config.toml
model = "contrastive image-text model"
horizontal_flip = true
encoder_activation = "squared_relu"
encoder_parallel_block = false
text_encoder_norm_position = "pre"
text_encoder_shared_expert = false
Rows from block 7 of the image encoder of a small contrastive image-text model, named by matrix and row number. Rows with one number within an expert belong to one neuron, the router's apart. Each number is 128 + 24 x the weight over its row's rms, rounded and kept within 0 to 255. All counts start at 0. Numbers have three digits each.
Before each expert's rows are labels from the 100 images, of 14848, where the router gives the expert most weight on average: "strongest on" is what is common among them. Only what is clearly more common there than usual is listed. The data: photos with spoken descriptions (Open Images, Localized Narratives).
# router: router (encoder.blocks.7.mlp.router.weight, 16x384, trained with AdamW), inputs 192-287
# up: expert up (encoder.blocks.7.mlp.up, 16x192x384), inputs 192-287
# down: expert down (encoder.blocks.7.mlp.down, 16x384x192, transposed), outputs 192-287

# expert 14
strongest on: text has "trees"; text has "sky"; text has "water"; text has "buildings"
router.14:113125148151117114140165133161098117083117078095089138120122161164138106127116174126135118139116157137174120189091138132120120083124104136149112113163126170147146093154084156132157140132132109146116100158100110119116124130127137173134142122128097134133115109139129122154120092151117128123
up.0:116088173089166117130098151135121120106075121150120152123136121109139096118129133123152125130136103124131070132150098109132144086126136130134152098111113116138109136096160101122154117141128106151137140125139126095145089136139115171134103106110131158118127120137109128099142130134127134059
down.0:081137114107182110153131133128095148156089160162112126148153132142163114123076156166154102142139111146109111165113112110128112128157124139171123139088113107180129111146092151144195122128119176112130156138108145145139122104115152153129123115124119120151158130174156149167105144150143113109
up.1:118128131137115098103112112139095129147099131113116121130103165102063152139143128164158156129152090104167136146125106090134191155158112134088123154114120116146147161095126122120142123108120154133151124135161100134089107138124102138121110135162169145110118126113131121182123129195095081133
down.1:130130103090130148103095102144156165115117159092128154117112162115159100126114137093108119127157116163124141129153121141141164160128139151106145120161149101125145107120077113077105116152118113123159154129154121101087123129097116086144139121113154125172128138150130115131109109146097139120
up.2:176135132111155119144199134177095178112099114109130110146116120125107131132089147111109143158131076108134105120145117124143099135117133134076147124147142144124110113125119110119153130149113107126174150132140072164088105104127141120145135118142130139098129163160109081153114150108129138113
down.2:143114128137112091146122139098137118099130128133121108161116133122142093125123109174181153113104120105139149161152153146158117158101103103094138161155124123139158140149083160167129136174100123149099140073133155125122124105113144109121103128126159131151107127104149159116147115116113116122
up.3:134148164102105146147141190129114107132139127098128139168128123126135121134106131125127148097134170127136178124107087138156134063095101171135079144154133126153130122133127125142145135145125140140160139156092112126121122153104116068181120114102133173133188121119110139141128167105133107145
down.3:102129114147126061131123117151158125148100119169166128159141115100146115093093177157141134128144148124155111148145154114101145176125141073143131106132117153145100119099148099111098157135102104123103145086122167102101112152159109145114132113128114123090132121146114131105125116135113132108
up.4:137150112156152123159102136124148153164128113139131115134196135099161152143124115150124132137165091095098062119147155136130133138149108060075144123102125132089098073115105138127135097176105121149148127116103080162153101128132114164146175137122148139077125106154176085128126120139105096151
down.4:102125160153127122080151066149132086126126099110104091136150126155113141109123131106101104167134121149145169087149125138126125099148140127169081123155105130119076110132104118130156139142146176140107140146194105112143142132135117148133152121154167108128108105112172133111151118125166107131
up.5:141148153088113098177162166114090169147137102149088138132153128129105111131122143163127176166162087105177122117104117113132132127093107178122124125150109077122146100110137118155089102108153162105116118129165099108150104130131132135128125138134219111079106096137122149127115146097093091115
down.5:097126140154146105183117141170168145090119106166091135111149153121087116137116102159159127127115105104106133143155147153116161105111122119122139139091127161102089096113125089132131119144091144114102080147134148141175105099176143147159075156156093125129101137169166139094110102062085125091
up.6:137108115144151154116148128120078120113130133096117131123129123120164167119130142136104128137102122139149139126169084114141111132178094122123176121132135139125167083133146130155079131102110109117170128116097120095157119123098115151132138113111131120132129119141108118146139138135107148134
down.6:093075161182136086163123153166088111107095128145084136093074149136180151127126128125113127115140180137087149129171195130141096100157151068132113161159049141099095091143144112135110150102155172121185090107132133118132134159078126133121139143133123130119129113150097124111127154112151115138
up.7:130091137163081167103097112108110077155107172126085130187115157168171122109171150155129121171171105114129107160159109134134138127166167126067101173122103119099118138132194116093163166167102158137152108124130140119094119105121123118139171064119123150132111154131129130114140117107142099169
down.7:123143116134091136146148109119149142144124134094125144119115136111152120122124144103125124145126124159146173096117135130131123121112148121120092154110109161124085114172102156096164135120163148097131121102121129082137109147131117126135125094139161119119105103132161083102126108128135118165
up.8:116134127155152131119140162156109090135136144128081150158125087111063109105157155101139175153148159161144134143098114077116152118104159131130107118124168160140123149124117129110130083103142091128121148127172109117136135160138160167126118140162150157112108144108102119160143142150157115154
down.8:126154120112128135150126130134112140110143142127140123135162132124123159150111095108124174117163135149150136135111147141132143096131104170126185158166087079128152146128151135131128130079091163145145147163134099145111112134094134176129138110135178133114115137104138126102110141167151133162
up.9:161117164115105083121104137103087115100150116129113130143099124129144141144119090114135105146115134159088137149118096111137144145118131171105121176111115147150130103133129114104137134122119143107123137094078126141142132144122128110112107136147152138079143134102134164115104164137151108115
down.9:136117114143158144074131128144162139139097153130156119151096132147133130115094111166109137118107155098120110118144120106119114117146113085173110056139136120096112135104126132131128119101154155117133151155136121162119126123128130127128154161104140136123157163079094109143159130107157121156
up.10:154114123132121111087139149132130159175131175086096146142140159148106118132108141121146084113194125128153110158157134121135121134130168082132128151179089130158127119095133124120123107133124113129167164196121148093094122116151080138167123114136119164143135150147146074116119146075085127121
down.10:109137111133163114143099093126101100115102144123122129150114094142118161080124102086158125172149098092113112112128115124107138103164115121083091118165156135107114111078162140142134174103085121170134134157134140120114119126147119158155133100123146125135111135100111148165120123146122076145
up.11:145152134139132139106144107162144112131078097174146138162117127129142116164130149135127112093108154118113113133115180130162164139083139150132126127116115146111144117139129179126149139144154147147135094140133162117104141121104169125121133115117089180102120111110134131115161153134131139144
down.11:152143149118104155180131127146161111153166117126104098106121121129077150125120132119098125101177172136135103119101150146120086110145121122107112144135094125113132151151137088107108117092146126149138137116140130138093156125131112108111111096114101100167116067096127096132147122131158131139
up.12:147112119112112109136175115109105167140137150134147147098175097133127129129123113152156131096111105157129071136089115139138117167132106138157119086097147128130104114137098105161149130151152160168153161100151138139150092125106105129116188141098131131124175095127132121147147139179140168178
down.12:121097155144135121081131161096131120098182099103143125140133107124085124092135112112141162141227141129136122147111113131149103104120102161122140144152170108106132182139093138113148122134123146140184121156156122121110149106127126171174111137134131151110140112135110104136104102099108118151
up.13:151185152172113070076109113119119126154114124081109126116133080103181121131141144118138132139109131102194124179101110112087141141112153094115114159135140156114144136141133169138138128106105110065108146110156104120077130108151093132131073075143121159140159122092143135112167117109073134172
down.13:085180101170159119141134107135105146080132133142130115114101168133147104133179132096146127111148111109099125161145096122157102138138152138108113137146165075134065111093125122124143148151133104152088129153103093133154115094162121138112115166141110124140137141111098106109135107104140148128
up.14:123129142143159163138082162130134120141132128102131092121086068109130118140142130115113107095105137144096108103162125133157127150094127103128123133106131147099126161115146122145134140166147137142117152118136103079150110142120162127111119099154137051132134113095136110136151154107125102094
down.14:122084119149086129141137101158144147117109105123145112151132079117101114118140102093125140140115091152122149122092147156117098074120115121142106175116132080092151143134129127128150140134112061128084145109096092104087125108119088138130155111102107134135130147120113124118144114097136138145
up.15:153159098144163142141105132146134104112108127107145125140112126114111108112144085131118137116136150096099110132143162144123107118088112111144144126103129123095154146106152121113132186120142132140151167121122134140087127121129104127166174086131124116102130128148135154138097107133144139127
down.15:086149119129118081125086136162145174091124148124179102105115159145107153147117120128144164116142147095120142077133103138144079097139132104170107135148127086133138077104103124105137132151125096125156128157148140130142140130101166082100120115156122115144119071115137138114142152127131119132

# expert 4
strongest on: text has "wall"; text has "man"; text has "holding"; text has "wearing"
router.4:117130136103138150127162122152128113132121128131133131124118124107109132081163116093118117105076126142122137144178126182136084157111122102122121151111102130159165121179148098155138100119128113099182106127116137169141164119153121120118131167101121102096129071130155121163150130104103130139
up.0:099108140134168107135145094121132146156177155125159094130160126129142094130098147145132134140103144095110121097156148164135125121135153082108072111122119138149105188153120129108128136181150130152143152170141119151145102175135108109111109132150161130150097132097075105144084134123104128133
down.0:122135147165146097094198095115168169176158149132146146139110087162120089166125143092125120160161166115149097144142142120146198139096164116122150142134137113124119146091119130114097110156142140132082137153104085111122101094142143125138122118126091110103153121135128109096111096161092161130
up.1:120140133131104107142143138126115136172076131123107140135115075127189124104111107128104153102138123127109147115120163165156122102067123117106123167190148157147119159108149173110145099109158135092139149137107164095131117148162064119131146112127108078122123179133142114143119111117127132150
down.1:133153190156123116074150126135131115134173139133161137107114115141135115139136142127112125154145108113123132181089149133137109170148084190120166083134107142128125117133081118112135106099119169128134123128184106111184119127104149124159115145126127136107122106110096144132129121142145092134
up.2:099160132109132187095152120140133143124110127119122100153157123148138127161111128124118134191129134102101139139099124131091173142151158114124104094162128174120098098150179115129149147092107113095121145105093136123152153157145135170168090100155126191118136152142143105144153116139126117122
down.2:116162164174074126102161181112133119132094107130110131104191135102101175151131160139112144149135106167093120159145144140147111102181187170146107144138147115110145111097120110138129120123132110140112137110088117107098123116113118169141088118163123140122145121110151148138126136123108139171
up.3:107120104091111104132103142125177155156135096164127125110096150129137133135131140123168138086120123172165105143122136112126102156123169125118154165123117121164126132101116151117101101141177101115068118114125104104160110141128178122160125117102133138121131140108125117129129082131125124097
down.3:125124089125149116173167129122117150114121132116137123124150081134128156096135143124121142107171151116126174137129150104104092140096109143139167140104129141147149154108139107145109190098122139120153146100143106137126101125104090094100125139128088108144142159152154145165117178075165110172
up.4:113099112124132109105152121095144102090140156165135157159116142131172135136106130137113097101131074116113119115092117128113117107142117111169130111154137119105196080139135127152099136122153110114141133120148131142126117112125153171112116116068120136190122141102144109159164171152104110123
down.4:131103081151099133136132117130117109127141145135123162123105132133146130104093110155154125079151119132133116086118105133120089121202099143109156120150104151138135147081138169103149124135100133130141140103156126137134152131142106129118109103143107135127143125145126159121138122124113169112
up.5:159094135139135131151150098149150098121189101087120126119079120145139119171155147089140151121163118112157166129119126124149159135154115117125117061183127123110174105146104087115114099167147145135165096096118114116142127152132138132118105104171125150137139124120119130130086136112113129103
down.5:166102144151126088125122148122080164077100091128150135136129116130155137101112135115093105097167168083134130156158088126151119125113165106131137103139114151126119103140144121142115132137106121146168115123084130156103125163168114098127099109145155131139126147149118150120112170156127164110
up.6:122147145132188140100112132091084134118138129143098132097181153117137118129171079146141144136102125123116103120131160127123129081092099150140089132126132129154100132147117146115123096116082067141120152156156151097147123125119138166124184139129109154110139107107115119165105098138113095122
down.6:171147103151075149123124134141079153130124114135120135168127125109090132142136133173102138085132127161091154115180133148104159157168130150080124154122080105146132116133146147076109099168139143112083143128079108150134084137129121110126126157164091132138118127131119134141148149112142135145
up.7:150158123096113126140112101147131121137163100055121124135138188111143090119144146140145109143115135176143146160139113111101128148138142132152146168114128118130147144151137150122134123148132173116118098134162101063126120146083075110141081125135111138108134123137137153124134098109120138137
down.7:094101134164129118151126137139128164119083124121107158101122161133096176148122122077149174121146138133149185142109129143120093184197122115128162146089119111139099147128103159136143114108093084105165079148120117130114113120119140165161149127126124096137159158114166104160110119115067130155
up.8:103096128110121153170102108138156107114078124143066132111161109110160176159150149095135106108157091110112175156114160131118142143161099130146106131113125130125122141099138086137108118094142151139142128116133129107113108100087153153107123179105148101131111093109111097188129129117107126135
down.8:148142152152140103154109145144127139129080110156138145091169140155090125128101139174123117130104092139101148139142116135088122156095133154133140095100063134093083150129132103202147145146120139183105117104109095105155142146137099194137116130144099136146127112133111096136102135099152102155
up.9:145116099159087142131122102131129142189131115128139153117089112146085146170125125091102141128129155110118180132084133152141131097142111150132140131093107123116115116169091170092136144139136144132157157160134107127160141137151144137099133152143146137120109115055118131137112123104141121125
down.9:087096150108143112112149138147120144122160114146112162132094160068132089108158143129143105113184120130086127100096082115117127124102132080144136139136141122122095117160126127147127105112109140113094135111152151136170108130146121110147154148116118099133114170109146125105136134139142116113
up.10:115113146120108135134087129086124110130145067134208146129104143145118103097152120086166143161106105129136121128145091136147142119122117120158146127131125122159136137105167119097131135150089122139102158112116134102088088098149133119189092142134102109146132109118156132118126124085161094146
down.10:093187131147145138132134101095097096128123124121130134144150108171080156131150130117134140150085131155073152162119141115140132083145141146142111146126127144137160137100193112155127116123142149124121149131133105149124123126139141201113138125138140113108150089148081162127131131184162127124
up.11:145112120131094153141070085126136073107136105158106102115119085111143109103133109137123140166148171101114128177139105125111128122155105182144111133153062154148094121104142111120091114120109167133114097138128139122126149116144162113121091123117102116116175107134102134120146135115144133128
down.11:134122112135150144149121190156112077118121081097127118129105138143137097101112132161150145101152135102114126157130097156147077137121136118132096128105127176091142098136151133137108153138093122134123103113111109134121168115142109090116148133089123142131131101087117114144184126137183093128
up.12:105130195092111132143128168097081145152170108121151109090125109100151137156120148106105166133128112148163157149138158123134132115108151175106103111142071110060129160082187158139143181133099113174114156153143117120170113136111164125145113116169106083110150108120161160106114144155127093187
down.12:135102140124170112109101132129117118123168106107132157098114116141160105101121125107126149129119152138155162105161120143130164110123151151127144123110100135121117174068113119074144111145090102110124105144117194098136146167108136158137100093132134130157106096155104138125112173130118086123
up.13:094148162115128085127132082158093141152077164082167113080122165136133127110108157084123139123142111101124105140082123106152172128151171089111141149150106136134136111161121125107116161095117128130151161175117167113119167149084139143126136146139138114168090124166122163131107155085109109136
down.13:148142147088121145139100092113117112135105158129110120074109115165120118125102149110111123096140116109143143130130124155144140122163156094065126122133117112077085115102113125160134128163134145128157167138131128123138122116151151115128109139095169144099120149144122139109106135152134112169
up.14:125111134122153183077086133152093078161128147137094084154166106173141157132076166121130131178144144091140126124125157089159103136139110117096110144172124139118129106126132132103093122161110151133147103103140126154144076124110146111129090128107138115131098097096099100166104135106115099114
down.14:142125111115140142089133134152096155140119115148152117133135129119179147130143118131103101150140113143084136156075123130161117153112139110130115122146141090128154109127111128157143141154130144123159156167146150145101101178164142096153120159163114151123124150141110130137140110162082137115
up.15:143166105115130132127130144099134139085138131145102125143153120116117134081076123092120100147134131110169127155104071139091158155115105132127114136151179128097077152122135149110143135155140138123133115149134148117110119108153165144119119118136140081128104178147139148119140116098144114143
down.15:113173125146112091133184138155148189142116092112140081110121147106123123081120107114092102162109159135129120136162137095099098136118139145142139144114121097158095131138122122135102143150135144108135135123102092105139116139131122136169108130125155112143129146157164150112139148120114088120

# expert 12
strongest on: text has "lights"; text has "buildings"; text has "dark"
router.12:111172115141146160136146147090118119102173084097122096148119137073131136079115108096150130137108129117061162157129109134096128121106124155096150155160150160157181111121124190109157103138125077136116141151153130108127179094091167118128086126149117119040135158104120135131135138173133155111
up.0:121085121109137095135158111156174145130081099133095116131113174116120119168153134147180142083097129117145111096171115146125136137175107132136102109085132101136101123140102148127122142141129142119146111116128156132149122139102110146159168105157142148108131128161143136110099135136125112089
down.0:136104139109123158126080140112143100167152111121110113147123121170133155112125138098115088102113102189094104104105118126110106118147135146117089109102111159066132141127110097082145117126129121105134124083092091127102167142133116083118156138118167126129134170104144122134136107151146137121
up.1:130123147143094110113155149106128201083111150122105137097126089141103112148178101108093125100174171111124131108112140126142137133132108160122134116113142107173126090141105159113107140183154115095131148134116092097181159128138113129130143133143135120085139109142136156152138153112142149158
down.1:125111122123116070125153095110172148133096110120128146155122106126107151115147109173148180150137150132141148135157146109138121114151132140189129138132099128129089182083173132105146168140144119107097176161148146129113125132094147170137118097161139101124096111100126113097145106088125146146
up.2:121129170123164159160131147074136131166101098117141142153135133109139131106125094127133131171130145151074123121126090161133149090116107135100105142155109136107101146115190151124118104152084100094149124119113161135155173103105143174146139113139115086144151144115148124120150146139139138158
down.2:090126119120139121133170126140112145144118150098161089129096157133161106112110200174087093133103083104099137081124131136130133144132151128119125099131105145169175167133110110147119092106096082126175168097156082115119142121108136109078161113116118145145150140117117140128119120111162079115
up.3:106148156101129087122170172140125089137197142079101143136111110147095154151142137133128108080103135120143146148094131164140139125139170161129095131108132122141179108152132154118158087118157122104169116128162137164172139141122146140090138124094147128120146124122116100140174114098137139151
down.3:158122101116091119102131135129071118123134122132128157118134084126130122093152118119106111161135128099109161111136125149144099156161104111160131156173132131144113106136121139109110102163120119115129095137101125147106133133119137120160122139127145124094123132151131152151123171103100205152
up.4:138121119165139152161133145157148125105122158162147138196099081092163151133133147134145162141072139126129082111119166119128132091130108081118149138086103102158110147139023166153165102145074133145097118133151105181148100136119136144137124148093119088162128138137147122128114112081074129104
down.4:134108156143089139161110121145137131110131119145108111169165143112131129121133128109143128153128189112117121094166073133129171144123132085115142143076128153129127091115136136138104094160170108142144104083090093128095118173175091061118153119115112163103120136092148113139142131131124152126
up.5:085135118132110119137128139136127168155120128108153118154174124105138104130081130141135148102114110140143130147142132180105101111110100133135153138124111104127150111153121132106146185106107123119102131150140114110134131095130124122154122147149125170158156115137108181115167140146155163079
down.5:090120146117129141132158113124106093121128125087124142144111142103103124098129118147093104103148186132153114136116149125123132117144137122163134148109099093153148119126162135108149095100113144113129128156164186129122138118112111097131167164161110118119115139149114173119150139136104115144
up.6:080138100095142118123081136105153139107138123116101141096083099140161128090127122157150118095137145121165180152152099104122120110140122099122161151176133119130121145118126135114131118141137118141157079140134106147112114076105129142118149120113144118098125090122134128111139133144099129123
down.6:137106175132137143117119131108098069118133137113128176121097176113127121132094152091135155127145097146145130119097107119102155121166164130150122159110144129144084130143137122113165146094129117160109104155143090116133121126122090134136112142103156101126140089128102148127106139135071102137
up.7:109150106133130181106130114148099092105092108118081126102136143118139163157113143133156124105141180090107128162124146114138154112112153113150112087126128144114156121115132125172130131110092138120128152133101123072142124158100136151096093154124121105136109136128135124161129132166135133140
down.7:147140155130155153137142126098165088098159131140124101112116119114128098122177139142112121116149142104111164191115115169107119098155128094179142109121142161144142099090100138169137149131143108118120076121102120158165147109180136113099133100091152123147135129125081147170168142144151139116
up.8:075102139128157156166110156091123138128150083120131136108134151125101120115142183140139141125131117132127131174136131145095124149136137126160094162147161186141159161121128166122092096158083119103136145112130096132164141144131095159169115108119165122113140186164165160119114126154162121166
down.8:145136126147106112119127146161146118129055118129146100182111135116135115134103172113105143092151092095082076114141180144110141096175167099136107131105114115151151166123181128087091144118113135160148178143123123152138128139125103129103094111140123143136140144127114130156153135113136098139
up.9:131113157127121147139111131162136156148176108175155109100112164138172150136183098099129063116139095134145128159137106144152125138141120146151125127154144106089100134101166119116134157125110118136101101109133107125096107138139137073116140151104150121155108151109120156111174141079097102155
down.9:098095127135119125150139122098112087128146112133115160093110115122114173154111176103132111113134104136113099117102142168145141115089114171151149097105075169114130109132125103105132123117131126084177136137147117172106157129190087121125147151131138174121076084110118141111114096146165124126
up.10:143150107145139119112168136140135120097065126119110147148126104109100137159139140150151157129099152085120121128135109126128153206182158107100172111141114128126104156086158146116121137141096131094158151118126115151175119092120102158143109147148135101134116139127114124136109148112172167114
down.10:119141144093138134104106079132143141100138111077126115134094140122115148116137174121121128174081173139090121132138135166145101138121160126099161156118134151136115116136104132110135135142121137125092089151137136121122160175062153102131135143133157140129153148115140133135188144159133109141
up.11:092146120140162109070129109101154125126141105133161185149111098098126134113125113111115136130116117099124118110151159154114106100144145129102135134153131156136105136110081099130099115152175168104131108082110116086113117119118182137154125074153116143136104115095146138145137122144182154081
down.11:118120164148122165166125085117111101124126133115136132130085152145128115160155176101115157113111082153084102124123115112169128130108143139188101089170138168143142123135088133124157148098112142142110122166121128099082087109114154155070119127152134161089135114141121155067127146115126150134
up.12:111112128119134155149148097118120192114121097142128123108094166147138130197099151102150094142082141116105116127105118093123117138114126125127129108108139166104149124095161144106116165157146101131122164102133113092135149101149113131121173172119112154105128140115125081108161117168139131131
down.12:115179114098154163129119128121151129156095126112105139120149093149100156096110153094140117177071134153115132112139119124105145118105111131086151138124096126139162140147165139161122109082081070144128168161129176133091153119116129132142133123131154151107153121111135141127146127123120134136
up.13:155108135147120121135116152128107120140169148140165155085153100131136101151130106120115119095098161125165106105124117126135153120116144160115131122123140088129105145149125096104138141099156104135121127105164079134122132140133136106172187095172137107137131143109136119098189110110122121106
down.13:189059129142150133107090140161122077145093114128151137144148138102126170143112157113177108138147113131158075141160131080149109121142096131113117127132111107140105122118147111134126147145143106148063107162105168153097147067115129185146092129095131133154112094101119091137091136160159073166
up.14:154128134133113137102123078127132123128142084161122146160132098153157188138140128127105123126109133113080122104165150150132089121123146106079160158111131097134088159094161110114129134131183125075180155181125115165137140133128151109132110095126114165154130112160122131102146115131204169102
down.14:160101167129106123081137138130092156152180157170171138136127114157198149169187141150142166125124141159143136114123093103114103085156153104152105117095141134153139155145105100078108089171181109132140135169158122153147102109100139112117129134145160151080131123114145130113135144125118143122
up.15:121132119131110104137125146111153094177102120088154112124135152107140147146081132153159117114122117125130132089158138110115110084146152136107138116124103118129164143123192120147085145144101147147161075115141148129143133111094152104120084134121105107111114152119142127118125124143156152100
down.15:162129096132119144146104149162100132143120107139138134116122101095062110144147123117101135126154150130127088172105111122192126121111174134138121138090173138140150119107140131137093141137128121097136087151163147128134089127174152103143107138130111151169122142145135131133133098174122143113

# expert 11
strongest on: text has "trees"; text has "sky"; text has "buildings"; text has "road"
router.11:117083125124126124139118122114177138114153131115123113122139120129134123110097123158150155170137137118146135151183147112118114121117121146079141139116142067174135105144115120159126156103072146120133092145146117153083098121114112123143120151156124114114114120165162169104132136138115142128
up.0:102124128118135157116182135136129151151082113124157124160152130074150115150123144111096147075130127137110095089142125160170101134143125088104207113112101127108137132133142138119147107155138098109117128074121121171111101152158107130185166089125124148180096137141122151159139129161127155114
down.0:162132141165140104085105165122102128136101184109138143137151109125120118105100169095145107139188155149139150129179114133122142172124128182097146153126130148119093126129099115077119128142167120119157146177136101120169114104143150120107125131123094116154063109153128087125119106051115123108
up.1:095134102115105144156110147135138147132120099177127119117147141143178125132160148148098148128173136113138146152121116137113088150172150109125104142113120096166125189123140112131138113170072116143148157139150113171132105127105143124129134105090108118176112109109097128096068130121093135089
down.1:181159175104119134082106124094120136093135137124126116118085151097123157125139129132150118098133153147128162134146123103114115131125163098121144149109117156111112150128164078116191117115157121134141122153064161127126133108109121114141113152157136106126118108095161102141135128130099119171
up.2:095152098155118154099115088145141123122173057128163160113121109140086135113135131092109113125113132097172126165128143090115137149128102095142132160155106126068162101125120076145107120104104107138125097112074148125179148138174119150112117116115149149099123195121127136133117142138143110175
down.2:132103111128132111151111131099133154097147109124119128161151146163100137103147178104152105162121101128107122122138129193137163132144140115147152117135171125163133147133120140134155129129140105212092164144173135134144161115081162094134140103155135144113122124107141124132127116119140131124
up.3:111152152125147096128084196048128109111148080131112130171108099150140099108110149168142129089155171141160105159116116141155152116119114150151112125124103165131133136158116152156096103177151107165066169105110118104154156148127127098122155124157120150108116140142126163147147136160137129132
down.3:172111151170154097189120065109140149156115137105145122139147154127106126176141101139109130151158135125147143155094110127132204101121135090110168107118147093139132150115086106153121149119125146104094096144072085107114113106124128152122104107127121100140127087128076150168144143146164112183
up.4:128113125113124109129133120120092131108147150172127146082093123168148128123122131131120103090149148149141112115103096160137176094145166102117131148120130131135159135131172129132185111143105151156114100137124137120116119153103145122098179130096173107123105152147139170095127140100171123159
down.4:090139098196124135104173122096125116125130120108148149110138146142145142121181132100147145119119140100128131130100062120147137163168092100127182151110122123107184137110116150131112153121141129122153099131136156083107135098121158122136120133097160092121141102116145179115171110115096152111
up.5:124143070175125159136165114135090103120144140152125109159146117126127130124114098111179107175101146106116112075154128128137119139122108113181117138108122143104124078117153096125098145172157162142171140141133131135136122133117118089145108121122171140138144124144121136138067106139169138133
down.5:127155145126099117132114130118113097123157149108168091124123114148116152134112111148124135157146141109091117160119163115130069202133103114126194124098137126124114100168178147112135104116133101115117185091121118117128148144116102114128117101166118147126143108104162140137134132129108135148
up.6:109175147179118106175110155124184084165133115112166161086101126119144085131146110138130126154131134127107123119121140124108181157146121148109159095113188171112098127139138145123120127139155166163171136095151119127091141153144130127139129134126130130132149151158156151115156125106114111137
down.6:135126107163129106128142094111128167121166160108098131126121143128092104142104138138103099128121178112140076149130138142112119125161150134193106103118116066108140122111111143146088157106131138134090142120147113110085171177135122110124155116120179115135133116153115142144124126123132130079
up.7:114119099147179104143141119128104110126112110126132137101157150121108123137161133097091102138131122112131119129110080113134114155123137101158146159109111118167148094107120104136114134072141167101154099130089109102145108121155105134165100130115143108130180161167167149114091105130091120144
down.7:127157172102083103118129145123130171134123161159137139135128139161139118172152112103116107102165142112154150151091129117143119145121112115158102155080151142147078119176106120094116133143144117115171108128118133118132121143111096109103124149128107110156104146171128120124098086127136088119
up.8:123136133170150109152086162119080128117148123194098119137111124115138128144142111114151137079129151143123108172124082078085107145126179126132119091107135145145148143106165128135128138148119102167112123153099150127127170093154109177141147089103116144161117073132162148167119126184173133137
down.8:147115163177125126138152074118099149180151167123162102116099179128093104130143096138140153117174154148146102124120168104148115072157096160136159088142138122142150143139102174090080139160108133096101137130116160152138125120110147123146164138123120141129156122137174160119125099116183118151
up.9:100162156092138159138115158153106077136136129091112154155106126159104101174124155183104145084119140117124118089117125149096102117101157163105103128116107086115131106100145098137153104135106110144140124113085122150125118122123143120173157174131141186133121109118136115180125146142111126099
down.9:107101089177100095102107127127128117139109104130091109092144148125126103113147108113115098136133130091141162118143094123096102107136118139087130160157142132111118138119156135116160174107095104130123144133138090097086166142176140124158156109106133165114110146138123135127100145131141136116
up.10:158103139138104103155153137100139059125156084091135108124099136146125103153138111108128121146187139151111088120125161153127154118146171103098136084136131087126128114118134117135126101085125134116149094118121107092188141175075167122108173134094079117147093115108128133129124114127159147142
down.10:157121135143111150147113149080161134115106108127136165130109092182137148124098110103106095134103157130126115135126134150134112139139120091124163100160106101098143146110127131127112115142120146134148125093135094087106130148133142131147095121120163120089159131139110100094164115151095080170
up.11:133108126096146108083103104098121133140117089116092136154087105144128071151136114079130147085147121129101106160095116123120184110187110114143113155131151138162119144104106162106134152124145078127116131177175110101133116149182110136134148124130133116098091143124098115126118136124083128150
down.11:130171116102167125172156131109100116115094124149131150135158084122138114141099132131135163140114112143112114099138163098157147162131129061147110128119158145129128157127180156134085111129147113148101104144127122131162139160124097154165106101159132125122109086097149093161117130100161100130
up.12:144165051130118109125137112103144133177133147158137088120129159123110100100162121134134085142107137147149134128141110116068152156144138157138102124113142121167168143146159132145119109154121191129130139153099116167128139138163149116123141138128146139118123160144147127160135140128148110094
down.12:102206115172138131117130117152134184130110122129161132108159125136116105156128118109085131125108137120152121126180138104147134136106135161108122159136144114125146131118126111059116127115130093130112126135084123135118122126125114097109115136134103105155133160128117146118104090110191101139
up.13:097164174086125137171151131121155108142126131119115104081161074107114105106098121149171162180152108178149126127142075139141142126140178101158162162150117158126137135104134079126124156124182110118123126112109117116109132125142126151114101104107100124130119149101163159150133121131108144112
down.13:168162166097117121148128163101170098102061132127166098117116125111107174092094133129131141147077137159148135142147111152130180110134097119128106145085127145118093167121147139114158068177159143123131144125123093112131141116124138108123091168123094091145112135116149136137192137138147132151
up.14:137148152089126133131157114138139150118164099148129157110134094135118123075142130096171092112099048145133115133115108129128132161138149139143142115120119129114126108149123114099153112116112141148124096185106153101128163155133127118121121099092111092144119124080117141093152129108157108121
down.14:164130125120121115168140098141122095133143077081098113120118136155139127143159117122111176124170128148149121169124118151129095135128136128130109126088114154154126166128106122136139112117127104125174147091092133108125144112137156102082157135137131110130096108132124131102074133122134128143
up.15:147121139168137131101133164117124124162134169109147161148156146103112136092107143109084129126113146138086139118091092124141093138112153124078124097096121096143129136157123079137132130084151078116128154146121153144126131106090165151154109134113156135104109136138156151132139131105151124147
down.15:122101174143098137142116134132133137138116151182142149101144108108125128151076127131145110139079102138149133124083083117158164141122135096123106118136130128119144113116145102144146125144098139147199092098146148112124102152088127104109143115144123123154084143105115129136132140193121133132